config.toml
model = "sound classifier"
dataset = "acted Russian speech (Dusha)"
train_examples = 26041
gain_aug_db = 6
noise_aug = 0.01
n_mels = 64
hop_length = 320
input = "log_mel"
spec_augment = false
win_length = 400
targets = ["emotion"]
num_classes = 4
arch = "resnet"
norm = "batchnorm"
activation = "relu"
depths = [5, 5, 5]
kernel_size = 3
stem = "single"
avg_pool_shortcut = false
widths = [80, 128, 240]
mixing = "mixup"
loss = "cross_entropy"
init = "torch_default"
residual_init = "none"
optimizer = "adamw"
lr = 0.0017
beta1 = 0.8
beta2 = 0.999
eps = 1e-08
grad_clip = 0.5
magnitude_pruning = 0.7
steps = 22200
batch_size = 96
epochs = 81.8
lr_schedule = "cosine"
final_lr_fraction = 0.01
warmup_steps = 1110
weight_decay = 0.03
Rows from block 10, named by matrix and row number. Rows with one number belong to one channel. Each number is 128 + 24 x the weight over its row's rms, rounded and kept within 0 to 255. All counts start at 0. After the name is the row's rms in percent of the matrix's.
# convs0: first 3x3 conv, stride 2 (model.blocks.10.convs.0.weight, 240x128x3x3), inputs 66-87, a 3x3 kernel for each
# convs1: second 3x3 conv (model.blocks.10.convs.1.weight, 240x240x3x3, transposed), outputs 72-95, a 3x3 kernel for each
convs0.181 095 [170 128 128 128 153 152 166 155 169 128 149 128 128 128 128 161 128 128 128 128 128  93 128 128 128  89 128 164 154 128  91 172 128 128 128  93  85 128 128 128 128 128 128 128 128  95 128 128 128 128 128  89 128 128 128 128  96 128 128 128 128 128 128 177  77 128 128 182  72 128 128  66 128 176 128 172 128 128 164 128 157 128 128 128  85 128 128 128 128 128 128 128 128 128  64 128 128 128 128 180 128 128 128 128 102 128 128 128 128 163 128 128 128 128 156 128 128 128 128 174 128 128 128 128 128 128 128  65 105 101 147 128 128 128 173 186 197 128 161 128  76 163 128 128 165 190 152 128 128  62 128 128 128 175 128 128 128 128 128 128 128 128 102 128 128  77  98 128 103 128 128 128 128 128 128 104  90 128  65 105 128 128 128 128 128 128 128 128 128  76 128  97 128  80 128 128 128 128]
convs1.181 093 [128 128  95 128 104 128 128 128 128 128 128 128  89  96 128 189  65  39 128 128 128 216 128 128 128 128 128  81 128  90 128 128 128 128 128 128 145 128  79 128 128 128 128 128  93 174 128 128 128 128 153 128 128 128 100 128 128 128 128 165 128 128 128 128 128 128 128 128 128  74 128 128 154 141  99 128 128 128 128 183 128 128 155 128 128 128 128 128 101 128 128  62 128 182 128 128 191  73 128 166 128 128 188 150 128 199 128 128 128 128 128  72 107 128 128  90 128 128 128 158 128 128 162  84 128 128 128 128 128 128 128  97 128 128 151 128 174 128 128 158 128 163 128 141 128 128 193  56 101 128 128 128 128 128 128 128 128 128 128 128 128 128 128 128 128 128 128 128 128 128 128 128  66  95 128 128 128 128 128 128 128 128  63 128 128 128 128 128 128 128 128 128 128 128 128 164 128 128 100 128 180 128 128  29 128 128 160 128 193 162 128 128 128 128 104  69]
convs0.182 101 [128 170 128  81  94 128 128 101  78 128 128 128  90 128 128  65 128 128 162 128 128 128 128 128 128 163 128 128 128 128 128 128 128 128 156 174 128 128 168  77 128 128  82 128 181 171 157 128 128 128 128 128 128 128 128 128 128 128 128 128 128 128 128 128 128 128  81 128  77 128 128 161  96 128 101 128 128 160 128 128 128 128 128 128 128 128 128 128 128 128 188 128 128 128 128 128 128 128 128 128 128 128 101 156 159  91 164 128 128 128 128 128 128 128 128 128 128 128 128 128 128 128 151 158 128 128 128 128 128 128 165 128 128 128  48 128 128 128  92 128 128  71 128  94 128  94 128 128 128 128 128  73  67 128 128 128 103 128 128  81 128 128 128 128 128 128 128 128 152 128 189 128 188 128  57 128 128  42 128 128 128 128 128 128 128 128 128 195 128 128 128 128  88 128 128 128 128 128]
convs1.182 104 [128 106 128 163 165 128 128 128 128 128 128 128 148 128 128 128 128 128 128 128 128 128 128 128 128  81 128 128 128 128  65 128 128 128 112 128 128 128 128  97 128 128 128 128 128 128 128 128 128 128  72 128 149 172 128 128  89 128 128 128 128 128  98 128 128 128 128 128 153 128 112 128  85  72 128  98 128 128  70  80 128 128 128 128  82 128 128 128 128 104  86  88 157 128 128 128  74 128 144 128 128 128 128 128 128  59  58 128 128 128 128 128 128 128  80 128 128 128 128 165 128 128 170  88 128 128 128 128 128 128 128 128 128 128 109 128 128 163 128 128 128 101 128 147 128 173  86 184 128 128 128 128 128 173 164 128 128 128 128 173 128 128 128 128 128 128 128 128 172 128 128  87  99 128 128  97  94 128 128  87 128 128 111 205 140 128 128 128 128 128 128 128 128 128 128 173 153 142 173 128 128 128 128 128 128 128 103 128 128 128 128 128 161 128 128 128]
convs0.183 100 [128 128 159 128 128 219 128 128 128  91 106  98  92 128 128  51 190 128 128  98 195  86 128 128 128 128 128 128 128  98 128 128 154 128 162  97 128 128 128 110 128 128 128 128 169 128 162 128 128 165 128 128 128 128 128 128 128 128 128 128 128 128 128 128 128 128 128 110 106 128 105  82  98 128 128 128 128 128 128 128 128 104 128 128 128 128 128 128 128 128  67 204 128  74 128  78 128 128 128 128 128 128 128 128 128 128 128 128 128 128 128  89  94 170 128 128 128 128 128 128 202 128 128 185 128 128 128 128 128 128 128 128 128 128 128 194 128 128 128 128 107 197 128 128 128 128 128 179 128 169 161 128 128  81 128 128 170  74 128 165 128 103  90 128 128 128 128 128 128 159 128 128 114  84  76  91 128  80 128 128  49 128 128 128 128 128 128 128 128 128  86 128 128 128 128 169 128 128]
convs1.183 103 [158 128  83 128 128 146 128 128 157  77 128 128  90 128 128 128  97 128 128  99 128 162 128 128 128 128 128 103 128 128 128 128 128 128  90 128 183 115 128 128 178 128 128 128 128 128 128 128 128 128 128 128  77  76  96  93 128 128 128 128 128 128 128 180 128 128 128 128 128 167  83 128 128  64  54 128 128 128 128 128 128 128 128 128 128 128 128  89 128 128 128 128 128  90 128 128 128  87  50 106 128 128 128 128 128 128 159 128 128 128 128 161 128 128 157 128 128  57 128 128  69 128 128 128 128 128 158 128 128 180 128 173  67 128 128 128  84 128 165 161 128 128 128 128 128 109 167 128 128 128 128 109 128  98  93 128  79 128 128 128  80  97 128 128 128 100 128 128 128 128 128 128  99  99 173 128  76 171 128 128 128  77 128 128 128  86 172  89 128 128 150 156 128 157 128 128 128 128  62 128 174 128 128 128 128 128  87 144 128 106 128 128 128 128  99 105]
convs0.184 097 [177 173 128 128 128 128 128 128 128 128  51 128 103 128 128 128 128 128 128 128 128 187 160 128 128 187 170 128 128 128 128 128 128 128 128 128 128 128  77 128  77 104  79  94  92  81 128 128  63 128 128 128 128 128 128 128  55 128 100  91 128 128  74 128 128 128 128  92  85 128 103  96 128 128 128 128 128 128 128 128 128 128 128 128 128 128 128 128 128 128 128 128 128 128 173 162 128 128 128 128 174 128 128 128 128 128 128  72 128 161 128  88 181  98 128 128 128  81 128 128 128 128 128 128 128 128  67 128 175 157 128 180 128 128 128 128 128 128  91 128 128 128 128 109  49 176 196 128 166 128 102 128 128 155 128  74 128 128  95 128 168 100 128 128 128 128 128 128 128 128 128 128 128 128 128 165 128 128 128 128 128 128 156 128 128 128 128 128  72 155  96 128 128 128 128 128  41  88]
convs1.184 087 [128  54 128 163 128 128 128 128 174 128 128 128 128 128 128 128  91 128 128 128 128 128 128 128 128 128 128 128 128 128 128 128 128 128 128 128 128 128 128 128 128 188 174 128 128 177 185 168 128 128 128 128  88 128  92 128 128 128 128 152 151 166 128 128 128 128 175 128 128 128 128 128 128 128  66 128 128 177 128 128 180 128 128 128 128 162 165 128 128 128 128 128 166  77  90 128 128  77 128 128  94 128 184 128 170 174 128 128 128 128 128 128 128 128  70 128 195 128  89 128 128 128 128 128 128 128 128 128 128 128 190 128 128  79 128 128  83 128 149 128 128 152 128  40 128 128 128 128 168 128 128 128 128 128 128 128 128 128 102 128 128 128 128 128 128 128 128  89 128 128 128 128 107 104 128 128 128 152 128 128 128 128 128 128 128  93 128 128  67 128 128 128 128 128 128 128 128 128 128  94 128 128 128 170 128 128  69 128 128 128 168 128 128 163 128 128]
convs0.185 109 [197  69 128  88 100 128 128 195 128 128 128 128 128 109 128 128 128 128  95 128  92 128 162 128 128 187 148 128  81 128 128 157 128 128 128 105 128  64 128 161 128 128  95 128 128 128 128 128 177 128 128 128 159 104  71 128 157  79 128 128 159 128 128  61 186 128  82  98 128 128 105 119 128 128 128 165 128 128 128 128 128 106  91 128  89 145 128 147 109 128 156  87 128 128  94 128 204  95 128 106 128 128  86 187  94 128 128 128 128 128 128 128  97 128 128 128 128 128 128 110 128 128 128 128 128 128 128 128  81  96  83 128 128 171 128 128 128 128 128 128 128 128 128 128 165 128 128 128  87 102 147 128 169 107 102 128 128 128 128 128 128 128 100 128 128 128 128 128 170 128  94 128 128 128 128 170 128 128  74  96 128 128 105 128 128 128 168 128 153  91 128 128  61 128 128 128  97 174]
convs1.185 117 [101 128 128 159 128 128 128 163 164  91 128 128 128 128 128 128 128 128 128 128 128 128 128 171 128 128 128 128  75 128  87 128 128 128 118 128 162 128 128 156 161 128  82  92 128 106 128 128 128 112 107 128 128  95 128 128 184 128 128 152 128 128  98 160 128  94 128 128 128 128 128 104 128 128 112 128  96 128 128  97  81 185 128 128 128 128  92 128 128 167 128 151 150 128 128 128 128 128 128 128 128 128 128 144 128 128 161 175 128 128 128 128 128 187 128 128  88 161 128 128 128 128 160 150 128  81  98  88 128 128 128 128 128 107 128 158 128 128 128 128 146  87 128 150 128 128  95 112 128 128 128  96 128 128 128 160 128 128 128 128  95 128 110 128 128  59 128 128 128 128 128 128 128 157 128 128 128 128 128 128 106 128 128 128 106 128 128  87 104 128 118 128 144 128 128 106 128 128 128 104 168 128  80 128 128 128  65 159 128 128 128 168 128 128 104 100]
convs0.186 102 [128 128 128 128 128 128 128 128 128 128 128 128 156 128 128 128 128 128 128 128 128 128 128 128 128 172 224  75 128 128 128  60 176  99 128 128 128 128 104 128 128  78 128 128 128 128  88 128 128 128 157  91 128 128 128 128 128 128 128 128 128 128 128  99 128 128  86 175 128 128 128 128 128 128 128 128 128 128 128 128  96 128 128 128 128 128 160 161 128  54 161 128 193 128 128 106 128 161 128 128 128 175 128 128 128 128 128 128 180 128 128 128 128  89 128 151 128 128 103 128 128 128 128 164 114 128 128 108 195 128 128 128 128 128 198 128 128 128 128 147  94 164 128 128 147 128 128 128 128 147 192 128 187 128 128 149  90 128 128 128 177 159 128 128 179 128  96 128 128 128 128 128 128 128  84 128  78 103 128 128  64 128 106 128 128 128 128 170 189  77 128 128 128  64 128 128 128 128]
convs1.186 107 [128 128 101 128 128 128 167 128  33 159  82 128 148 128 128 128 128 164 128 128 128 128 128 128 128 153 163 128 128 128 159  92 128 128 128 128 128 128 128 109  61 108 146  85 112 158 128 128 180  94 128 128  97 166 128 128 128 128 128 128 128 128 128 184 191  90 128 164 128 128 128 174 151 128 128 128 150 128 128 128 181 128 113 128 128 128 128 128 128 128 128 128 164 104 128 128 128 128 168 128 128  83 128 154  89 128 154  86 128 128 128 128 128 128 128 128 128 128  87 128 128 128 128 128 128 128 155 128 103 128  68 128 161  83 171  81  79  74 128 128 128 128 172 128 128 128 128  93 128 128 128 128 128 102 112 128 128 128 128 128 128 128 128 128 194 158 107 154 128 128 128  95 128 167 128 128 113 128 128 128 128 128 128 128 128 115 128 128 157  96 128 128 111 128 128 128 128 128 128 169 128 128 128 128 128 128 128 155 128 128 128 128 128 128  70 128]
convs0.187 102 [128 128  66 128 128 128 128 128 128 128 128 128 178 128 128 128 128 128 128 107  55 191 128 182  97  80 128  98 128 128 128 128 128 128 175 128 128 111  90 128 128 128 128 128 128 168 206 187 128 128 128 128 128 128  93 128 108 128 161 128 128 128 128  75  81  97 128 128 128 128 128 128 102 128 128 128 128 128 128 128 128 128  78 128 128 169 128 128 128 128 170 162 128 207 159 128 128 158 158 128 128 128 103  88 128 128 128 128  78 128  71 128 128 128 128 166 159 128 128 128 128 128 128 128 128 128 128 178 128 128 128 128 128 128 128  98 176 128 128  94 128 128 197 128 170 128 128  72  99 128  97 128 128  96 128 128 128 193 128  89 128  94 128 169 128 128 128 128 128 128 128 128 128 128 128 128 128 128 128 128  76  95  75  71 128 128 128 128 128 128 128 165 128 128 128 128 128 128]
convs1.187 105 [ 99 128 128 174 128  89 165 170 184  88 128 102 128 128  45 128 128 128 128 128 128 128 128 128 128 128 163 128 128 128 128 128  69  64 128 128 128 128 128 146 128  81 128 128 128 128 128 150 128 128 128  95  99 128 128  63  80 128 128 128 128 128 128 128 128 128 128 128 128 128  67  82 128 128 128 128 156 128  82 149 128 128  64 128 128 128 128 128 128 164  85 128 128  79 128 173 128 128 128 128 128 128 128  88 128 128  69 101 166 128 128 149 153  86 157 162 187 128  84 128 128 128 128 128 156 159 128 128 128 128 128 167 157 128 145 128 137 154 128 128 128 158 171 128 128 128 154 128 128 128  95 128 128 128  88 128 128 128 128 128 158 190 128 152 128 169 128 128 128 128 128 128 128 128 128 128 128 128 150 128 128 128 128 157 128 128 161 151 148 128 128 175 160 128 143 188 185 128 128 128 162  79 128 128  90 128 128 128 128 128 128 110 128  87 111  82]