From a checkpoint of a small sound classifier: held-out accuracy 72%.
Rows from block 3 of a small sound classifier, named by matrix and row number. Rows with one number belong to one channel. Each number is 128 + 32 x the weight over its row's rms, rounded and kept within 0 to 255. All counts start at 0. Numbers have three digits each.
Before each channel's rows are labels from the 100 clips, of 14976, where the channel reaches its highest value: "responds to" is what is common among them. Only what is clearly more common there than usual is listed. The data: acted Russian speech (Dusha).
# convs0: first 3x3 conv (model.blocks.3.convs.0.weight, 80x80x3x3, each kernel summed), inputs 40-79
# convs1: second 3x3 conv (model.blocks.3.convs.1.weight, 80x80x3x3, transposed, each kernel summed), outputs 40-79

responds to: emotion: angry
convs0.11:094089108161144104152134135128140199102137087082093126128151161128141132082188102140084125165117073128129154078143053170
convs1.11:086106118131124128097151143125116151096164153110089164156065097123145077120101086090064139180110128098094111150084151194

responds to: emotion: angry
convs0.28:113090120128106105172128095127119116151128139136128164099124136158140051128090145128108091127107141156155136061040120100
convs1.28:084156189146108119112126088063087156069104156110104112139128043122142128157091115109080164147073109060136105053082128102

responds to: emotion: angry
convs0.57:097135143115092141096161150128144103110115096134123116096138084088110095113128104111128177069168029151106133116091113088
convs1.57:071110107084141157140155096098093174097142122105119087099121053141103096109128066118101146156110121104127147148134184173

responds to: emotion: angry; emotion: positive
convs0.3:069149124112128132133109144165125140155152111127149086130122169175100128201169094129085134176146105109150123056146104142
convs1.3:151097107110116109130116162168131161090129118165094125046103115096159077098106135060128081110112077114096125136117122128

responds to: emotion: positive
convs0.21:146146063107132136132182139090142202101138182099040111128137104087100140106166051103049128158138124117087123145124097131
convs1.21:091140128166116133128116187138147144126167111136128069131174121045013084138090137145131126131140104080109194121070107159

responds to: emotion: positive
convs0.47:147110136140121073090120101148088128115120164156116101162101120100082140160109111146074127114148091082068108127123108023
convs1.47:145184172154127090146098114128090113121082007154193116142128165093161173099128130126169113141144138192138143120119182115

responds to: emotion: angry
convs0.41:130102128162137116162085074129128159148148162165104140145121147111136168115151171129140151113146115178128077107145088155
convs1.41:093149110128098123110149165163128147094141128103098127110128123096118115118157094115128046131140132102081122105127000145

responds to: emotion: positive
convs0.23:166129118155141104127089079102128139128142103055119131129104146126082132128127110117153109082120073118100067122121078154
convs1.23:068095124107091092113128162168119146086117106110129097088121095115200128119168096111097071164088068111066131168102127192

responds to: emotion: angry
convs0.35:133080136075105115182116098115132144139139045193120098104121121081128102071139171141128128140119113143128098128144126139
convs1.35:067128100138151128102096086050127067128084137122113128128113081148107146142077128128111137078087128105081102059128128050

responds to: emotion: positive
convs0.62:193128139150125117129113090080137145135135103087101151120055124085099128085167062075080128024115108144098137118101059160
convs1.62:123095106094092120072129118139098155078157144090116076074094074111144103087139114128106119147120086106118113107119099194