Weights of a small sound classifier.
Model: arch resnet, norm batchnorm, activation relu.
Data: trained on acted Russian speech (Dusha), 26041 training examples.
Rows from block 11, named by matrix and row number. Rows with one number belong to one channel. Each number is 50 + 15 x the weight over its row's rms, rounded and kept within 0 to 99. All counts start at 0. After the name is the row's rms in percent of the matrix's.
# convs0: first 3x3 conv (model.blocks.11.convs.0.weight, 240x240x3x3), inputs 54-59, a 3x3 kernel for each
# convs1: second 3x3 conv (model.blocks.11.convs.1.weight, 240x240x3x3, transposed), outputs 54-59, a 3x3 kernel for each
convs0.188 099:50 50 50 50 50 35 50 50 50 11 50 50 33 50 50 50 50 50 63 50 50 50 23 50 50 27 25 17 50 50 38 50 50 50 50 50 50 50 31 50 50 95 98 78 50 27 50 50 74 81 86 78 50 50
convs1.188 093:75 50 74 50 50 50 50 50 50 50 34 50 81 50 35 63 78 70 50 50 82 37 50 50 50 26 50 99 69 50 50 50 50 33 50 69 50 50 50 50 50 50 31 35 29 50 33 50 50 50 50 28 50 50
convs0.189 101:50 50 50 50 50 50 50 50 50 71 50 61 50 27 50 50 22 19 24 20 02 50 26 06 50 17 50 50 50 23 50 50 17 64 50 77 50 50 50 33 50 50 50 50 84 74 50 50 50 34 15 50 50 50
convs1.189 089:50 50 34 50 50 50 50 50 50 50 50 50 88 50 50 92 70 50 50 50 50 31 50 81 40 50 50 50 50 50 50 50 50 50 50 50 50 50 50 50 50 28 50 50 22 37 50 50 22 16 50 50 50 50
convs0.190 098:39 50 36 50 50 50 50 11 33 50 50 50 50 50 50 50 50 81 50 50 71 82 50 50 72 26 50 50 50 50 70 76 50 50 50 50 50 50 50 50 50 50 99 50 34 50 50 50 50 50 50 23 50 50
convs1.190 098:50 50 50 50 50 50 50 64 50 50 21 50 50 50 50 50 50 50 11 01 50 50 17 24 50 50 50 50 50 50 50 50 50 50 69 50 50 50 50 28 32 50 50 50 50 50 50 50 99 50 50 63 50 50
convs0.191 100:81 50 50 50 50 50 38 50 50 50 50 50 50 50 50 50 50 50 50 50 50 38 19 50 68 50 50 50 61 50 36 50 13 30 50 50 50 66 50 50 50 26 50 64 50 50 50 50 50 50 17 50 50 50
convs1.191 103:50 50 50 50 50 50 50 50 50 50 50 50 50 50 50 50 38 25 00 50 86 00 50 50 50 50 50 50 50 50 50 50 50 80 50 50 23 29 13 30 69 50 50 50 50 50 50 50 84 50 50 50 68 50
convs0.192 102:50 63 50 41 50 50 50 50 50 76 50 50 50 50 50 50 50 75 23 50 64 50 50 66 50 50 72 50 35 50 50 50 85 78 50 50 26 33 50 50 19 50 32 39 26 50 50 50 50 50 50 33 50 71
convs1.192 100:50 50 50 50 32 50 50 50 11 50 50 50 50 50 19 50 50 27 50 50 50 50 72 50 40 50 50 50 50 50 50 50 50 50 50 50 50 50 42 50 50 50 50 32 50 50 50 50 50 21 15 50 21 31
convs0.193 104:74 68 50 31 50 50 14 50 50 88 50 42 50 19 50 50 50 50 50 15 50 31 50 50 50 32 28 09 19 33 50 50 50 50 50 50 78 50 73 50 50 50 50 50 50 59 50 50 50 50 81 22 18 13
convs1.193 102:50 00 50 50 00 50 50 28 50 64 50 50 50 50 50 50 50 37 50 50 50 00 50 50 23 50 50 50 50 50 50 50 50 65 50 50 50 20 08 50 50 50 50 34 50 50 50 50 50 50 00 50 50 50
convs0.194 104:50 50 50 71 50 50 50 50 50 50 50 41 69 50 50 50 50 50 94 58 66 50 58 75 74 50 50 50 50 77 50 50 50 42 50 50 50 50 50 50 62 66 50 32 50 82 50 12 50 50 50 71 50 50
convs1.194 102:50 50 50 50 25 50 50 61 50 75 50 77 75 75 92 80 50 50 50 50 50 71 50 28 92 50 50 50 50 65 50 50 50 50 50 50 39 50 50 50 87 73 50 50 50 73 68 50 50 50 72 78 73 93
convs0.195 098:50 50 70 50 66 50 50 27 50 69 50 31 50 50 50 28 50 75 21 50 93 50 50 64 11 50 50 50 50 82 50 50 50 50 78 50 50 50 50 50 50 59 28 29 28 86 50 50 50 50 50 50 50 73
convs1.195 103:50 32 22 50 50 38 71 50 17 50 50 50 00 32 50 19 35 24 50 50 50 50 50 50 50 68 50 27 50 50 50 50 50 50 50 50 50 50 50 50 50 78 50 50 50 50 26 19 50 50 50 50 50 50
convs0.196 106:95 74 63 50 59 59 50 50 50 50 50 39 50 50 50 50 50 68 50 65 50 50 50 50 50 31 50 50 50 50 30 50 50 72 81 50 50 62 50 50 50 27 38 19 36 50 50 29 71 50 50 50 50 50
convs1.196 098:50 50 50 82 50 50 50 50 97 50 50 60 50 22 30 28 50 45 50 50 14 21 50 50 50 50 50 50 50 50 50 50 50 97 80 50 26 50 14 50 50 50 50 50 50 20 22 50 50 50 50 50 50 50
convs0.197 102:50 50 50 50 50 50 64 72 82 50 50 50 50 50 50 50 50 50 85 50 50 84 50 50 81 50 50 50 50 50 50 50 50 18 50 50 50 15 28 50 50 70 68 93 65 50 50 50 50 50 50 50 50 50
convs1.197 108:20 50 72 18 50 66 28 50 50 50 50 50 50 50 50 50 50 50 72 50 50 99 50 50 77 50 00 65 50 50 50 50 50 19 50 15 64 50 50 78 50 11 50 20 50 06 50 50 29 50 50 50 50 50
convs0.198 102:50 50 50 67 50 50 50 87 74 00 25 30 29 14 27 50 30 50 50 50 50 50 50 50 08 50 81 70 64 81 50 30 50 31 33 27 50 66 50 50 50 50 69 80 50 50 50 50 50 25 50 50 50 50
convs1.198 102:50 50 06 50 50 31 50 50 31 50 50 50 50 50 34 50 50 50 23 50 50 28 50 68 35 34 50 22 21 21 50 19 50 31 50 72 36 50 50 26 09 12 50 50 17 72 63 50 84 50 50 50 35 26
convs0.199 101:50 86 74 18 83 50 50 50 00 70 50 50 50 50 19 66 50 50 50 50 50 50 50 50 50 50 50 50 50 50 50 50 33 50 36 50 08 35 50 50 50 50 00 28 50 50 50 50 72 50 50 50 80 74
convs1.199 110:61 50 50 67 50 50 50 60 50 58 50 50 50 50 23 50 50 50 80 50 63 50 50 50 50 50 50 50 50 50 50 25 39 50 50 94 50 50 50 50 50 50 50 50 50 50 50 50 50 50 41 50 50 50
convs0.200 100:50 50 19 50 50 50 50 50 50 50 19 36 50 50 50 72 50 50 50 50 50 50 50 50 50 50 50 50 50 28 50 50 50 50 50 21 50 50 17 50 50 50 63 50 73 50 50 50 50 50 50 50 67 50
convs1.200 095:50 31 23 50 50 50 50 50 50 23 50 50 50 36 50 32 50 50 23 50 69 33 38 50 12 47 09 50 50 50 50 50 50 50 50 50 50 50 50 50 50 50 50 50 26 50 50 22 50 50 50 50 50 82
convs0.201 105:35 50 50 50 50 50 50 73 50 50 38 50 50 50 50 50 64 50 50 85 50 50 75 72 50 50 73 28 22 50 50 67 50 27 65 87 50 50 50 50 50 50 50 10 50 66 50 25 93 50 28 50 50 50
convs1.201 110:50 88 50 14 76 50 50 50 82 67 50 50 50 50 50 50 50 50 71 50 50 50 50 50 50 50 50 68 76 50 50 50 50 50 65 50 26 50 50 12 50 50 50 50 50 50 16 32 50 50 50 50 50 69
convs0.202 100:50 50 32 50 34 50 50 50 79 50 50 50 50 50 10 88 50 50 66 50 50 50 50 50 50 50 50 24 23 71 50 50 88 50 50 50 50 50 50 50 50 50 23 50 50 26 50 50 50 50 67 50 50 50
convs1.202 104:50 50 64 50 00 50 50 50 50 50 50 50 50 50 50 50 50 50 68 50 50 50 50 50 50 50 50 89 50 50 50 50 87 72 97 86 50 50 50 50 50 50 28 50 50 50 01 13 50 50 50 50 50 28
convs0.203 096:80 50 11 50 50 10 88 50 50 23 18 50 50 50 50 18 50 50 50 50 66 50 50 50 50 38 50 17 50 50 68 74 50 50 79 77 34 50 50 50 50 50 50 41 50 19 27 50 81 80 50 50 50 50
convs1.203 094:50 50 99 50 50 50 50 50 50 50 50 50 50 50 81 50 50 50 50 50 50 50 29 50 50 50 19 99 99 50 77 50 50 22 24 50 50 50 92 50 50 50 50 50 50 50 67 72 50 50 50 50 50 50
convs0.204 093:50 50 96 50 50 92 50 50 50 17 19 50 50 50 50 50 50 50 50 72 56 50 50 50 50 32 37 50 34 27 50 50 50 50 50 50 50 50 50 50 50 50 50 50 50 50 50 29 50 50 91 99 83 50
convs1.204 098:50 50 50 50 50 64 50 74 67 32 00 50 50 50 60 50 25 50 73 63 50 50 50 25 50 50 28 50 50 50 50 50 50 50 50 50 50 50 50 85 80 50 69 67 68 50 50 50 60 50 50 50 50 50
convs0.205 091:09 50 20 00 50 50 50 50 74 50 50 50 50 50 50 50 50 50 11 30 20 25 37 35 50 50 27 50 50 80 50 50 50 50 50 50 50 50 50 50 50 50 50 50 50 50 50 50 97 72 50 50 50 50
convs1.205 088:50 12 50 50 50 50 50 50 50 72 66 87 60 50 50 50 50 13 15 50 50 50 50 50 50 17 50 50 50 50 23 50 50 50 50 50 50 50 50 50 50 21 50 50 50 50 50 50 50 50 50 50 50 50
convs0.206 102:50 29 50 50 50 50 73 71 83 50 29 50 50 33 50 50 09 31 14 26 50 50 29 50 83 27 50 88 50 50 50 50 50 50 50 50 50 50 32 94 64 50 79 50 50 50 50 50 50 27 50 72 50 21
convs1.206 108:33 33 50 28 03 50 50 50 50 50 50 50 86 74 50 50 50 50 50 50 65 27 50 50 62 50 50 73 38 50 17 50 50 50 50 50 40 50 20 50 50 50 50 50 06 50 50 50 50 50 50 61 85 50
convs0.207 108:20 19 50 50 37 50 50 84 78 50 34 50 50 50 50 50 50 50 77 50 50 65 50 50 50 50 50 28 50 50 50 80 50 32 50 50 72 50 50 50 50 50 70 74 68 62 50 50 50 32 50 50 50 24
convs1.207 104:50 50 89 36 50 50 34 50 50 50 50 50 50 50 50 68 50 50 77 65 50 69 72 50 50 50 31 29 50 50 63 50 50 50 50 50 50 50 50 50 60 50 50 50 50 50 50 50 50 50 50 50 50 50
convs0.208 101:50 50 75 21 27 50 50 50 50 50 28 50 50 50 50 22 20 50 12 50 50 21 39 50 50 50 50 50 50 50 50 50 50 67 88 68 50 36 50 50 50 50 18 20 36 91 36 31 87 50 50 50 50 50
convs1.208 108:50 50 31 50 50 22 50 50 50 50 50 50 50 50 50 50 40 12 36 50 50 50 50 50 50 64 69 28 50 50 28 50 50 14 50 25 50 50 50 50 67 50 50 50 06 50 25 50 50 50 50 35 50 50
convs0.209 108:50 50 50 65 77 79 50 50 50 50 50 50 50 50 50 50 50 50 02 50 50 33 27 50 50 50 63 50 72 73 50 50 63 50 50 50 50 50 50 50 50 50 75 76 50 50 50 59 50 10 01 50 50 75
convs1.209 109:50 30 12 50 25 26 33 50 27 25 29 16 50 50 50 37 32 15 36 50 50 27 50 50 29 50 50 42 50 50 50 50 50 50 50 35 50 50 19 50 63 50 41 37 21 50 50 50 31 50 50 35 20 22
convs0.210 090:50 50 50 79 50 70 19 10 50 50 50 50 50 50 50 31 50 50 50 50 50 16 17 50 81 50 50 12 50 77 32 50 50 50 50 50 50 50 50 50 50 50 50 91 50 50 50 50 50 27 50 50 50 50
convs1.210 082:72 50 50 71 50 50 50 50 50 50 50 58 50 50 50 50 69 50 50 50 77 34 50 50 43 50 50 67 50 50 71 50 25 50 50 19 50 50 50 50 50 50 28 25 19 50 50 50 72 50 30 50 50 50
convs0.211 096:91 50 27 50 80 50 50 50 78 50 42 23 50 50 50 50 88 50 50 50 50 50 50 50 50 25 50 20 50 50 20 50 50 50 50 14 50 50 50 50 50 50 05 50 50 50 50 50 50 50 50 64 81 85
convs1.211 096:50 50 16 22 50 50 50 50 90 50 69 50 50 19 50 50 21 23 50 50 50 50 50 50 50 50 71 50 50 50 50 32 10 80 50 50 50 50 32 50 50 80 50 50 50 72 50 50 50 50 50 40 50 50
convs0.212 102:73 87 50 99 70 78 50 50 25 50 50 50 50 50 50 50 50 50 33 50 50 50 83 50 50 67 50 15 50 60 36 27 50 50 50 50 30 19 50 50 50 50 50 50 67 50 50 50 29 29 13 66 72 82
convs1.212 102:50 50 50 73 50 50 50 50 37 50 20 50 50 31 50 50 50 17 50 50 50 50 50 50 50 50 76 76 50 50 50 50 50 88 57 63 50 50 43 50 50 50 50 50 36 50 50 50 08 33 44 82 50 50
convs0.213 106:50 50 50 50 50 50 50 50 50 74 50 57 50 37 21 00 30 50 50 50 50 68 50 50 68 50 50 50 21 29 50 62 65 50 50 50 50 50 50 50 50 50 50 50 50 50 50 50 28 27 24 50 22 50
convs1.213 118:50 66 83 50 68 50 50 50 50 27 50 50 30 44 24 50 50 50 50 50 50 50 50 50 50 28 50 50 50 50 50 50 50 59 50 50 50 50 50 50 24 50 35 50 50 50 50 50 35 50 50 07 27 26
convs0.214 092:50 50 50 50 80 50 50 50 50 50 50 50 50 50 85 50 50 50 50 20 50 50 21 19 69 50 50 15 50 88 50 17 34 50 50 83 50 96 50 50 50 50 50 67 81 68 50 50 50 26 19 50 30 50
convs1.214 085:50 50 26 50 50 50 50 50 50 50 50 50 88 50 50 67 50 50 11 50 50 13 50 50 19 50 50 64 50 50 79 50 50 50 14 24 50 50 50 34 50 50 26 29 15 50 50 50 50 50 35 50 50 50
convs0.215 108:50 50 50 50 50 50 50 50 77 50 50 31 71 23 21 50 50 50 50 37 36 50 50 50 50 50 50 30 50 37 50 63 81 50 50 50 68 50 50 72 30 50 50 50 90 65 50 24 84 50 50 37 30 32
convs1.215 105:50 50 50 50 50 83 50 70 82 50 50 50 50 82 50 50 50 50 50 50 50 50 50 50 24 50 50 50 50 50 50 50 32 50 63 50 50 50 90 25 50 50 50 50 27 50 50 50 81 50 50 50 31 50
convs0.216 101:50 50 50 50 50 50 50 50 76 50 50 65 50 50 50 17 50 50 19 50 35 50 50 50 50 50 63 11 26 50 50 85 77 50 80 37 50 50 80 71 50 50 44 50 50 71 50 50 23 50 50 50 50 50
convs1.216 104:50 31 50 50 50 90 50 50 50 50 50 50 50 50 74 50 21 50 26 50 50 50 50 71 50 50 50 50 36 50 50 50 50 07 08 50 50 50 50 50 50 50 50 50 22 78 50 50 50 50 29 50 35 40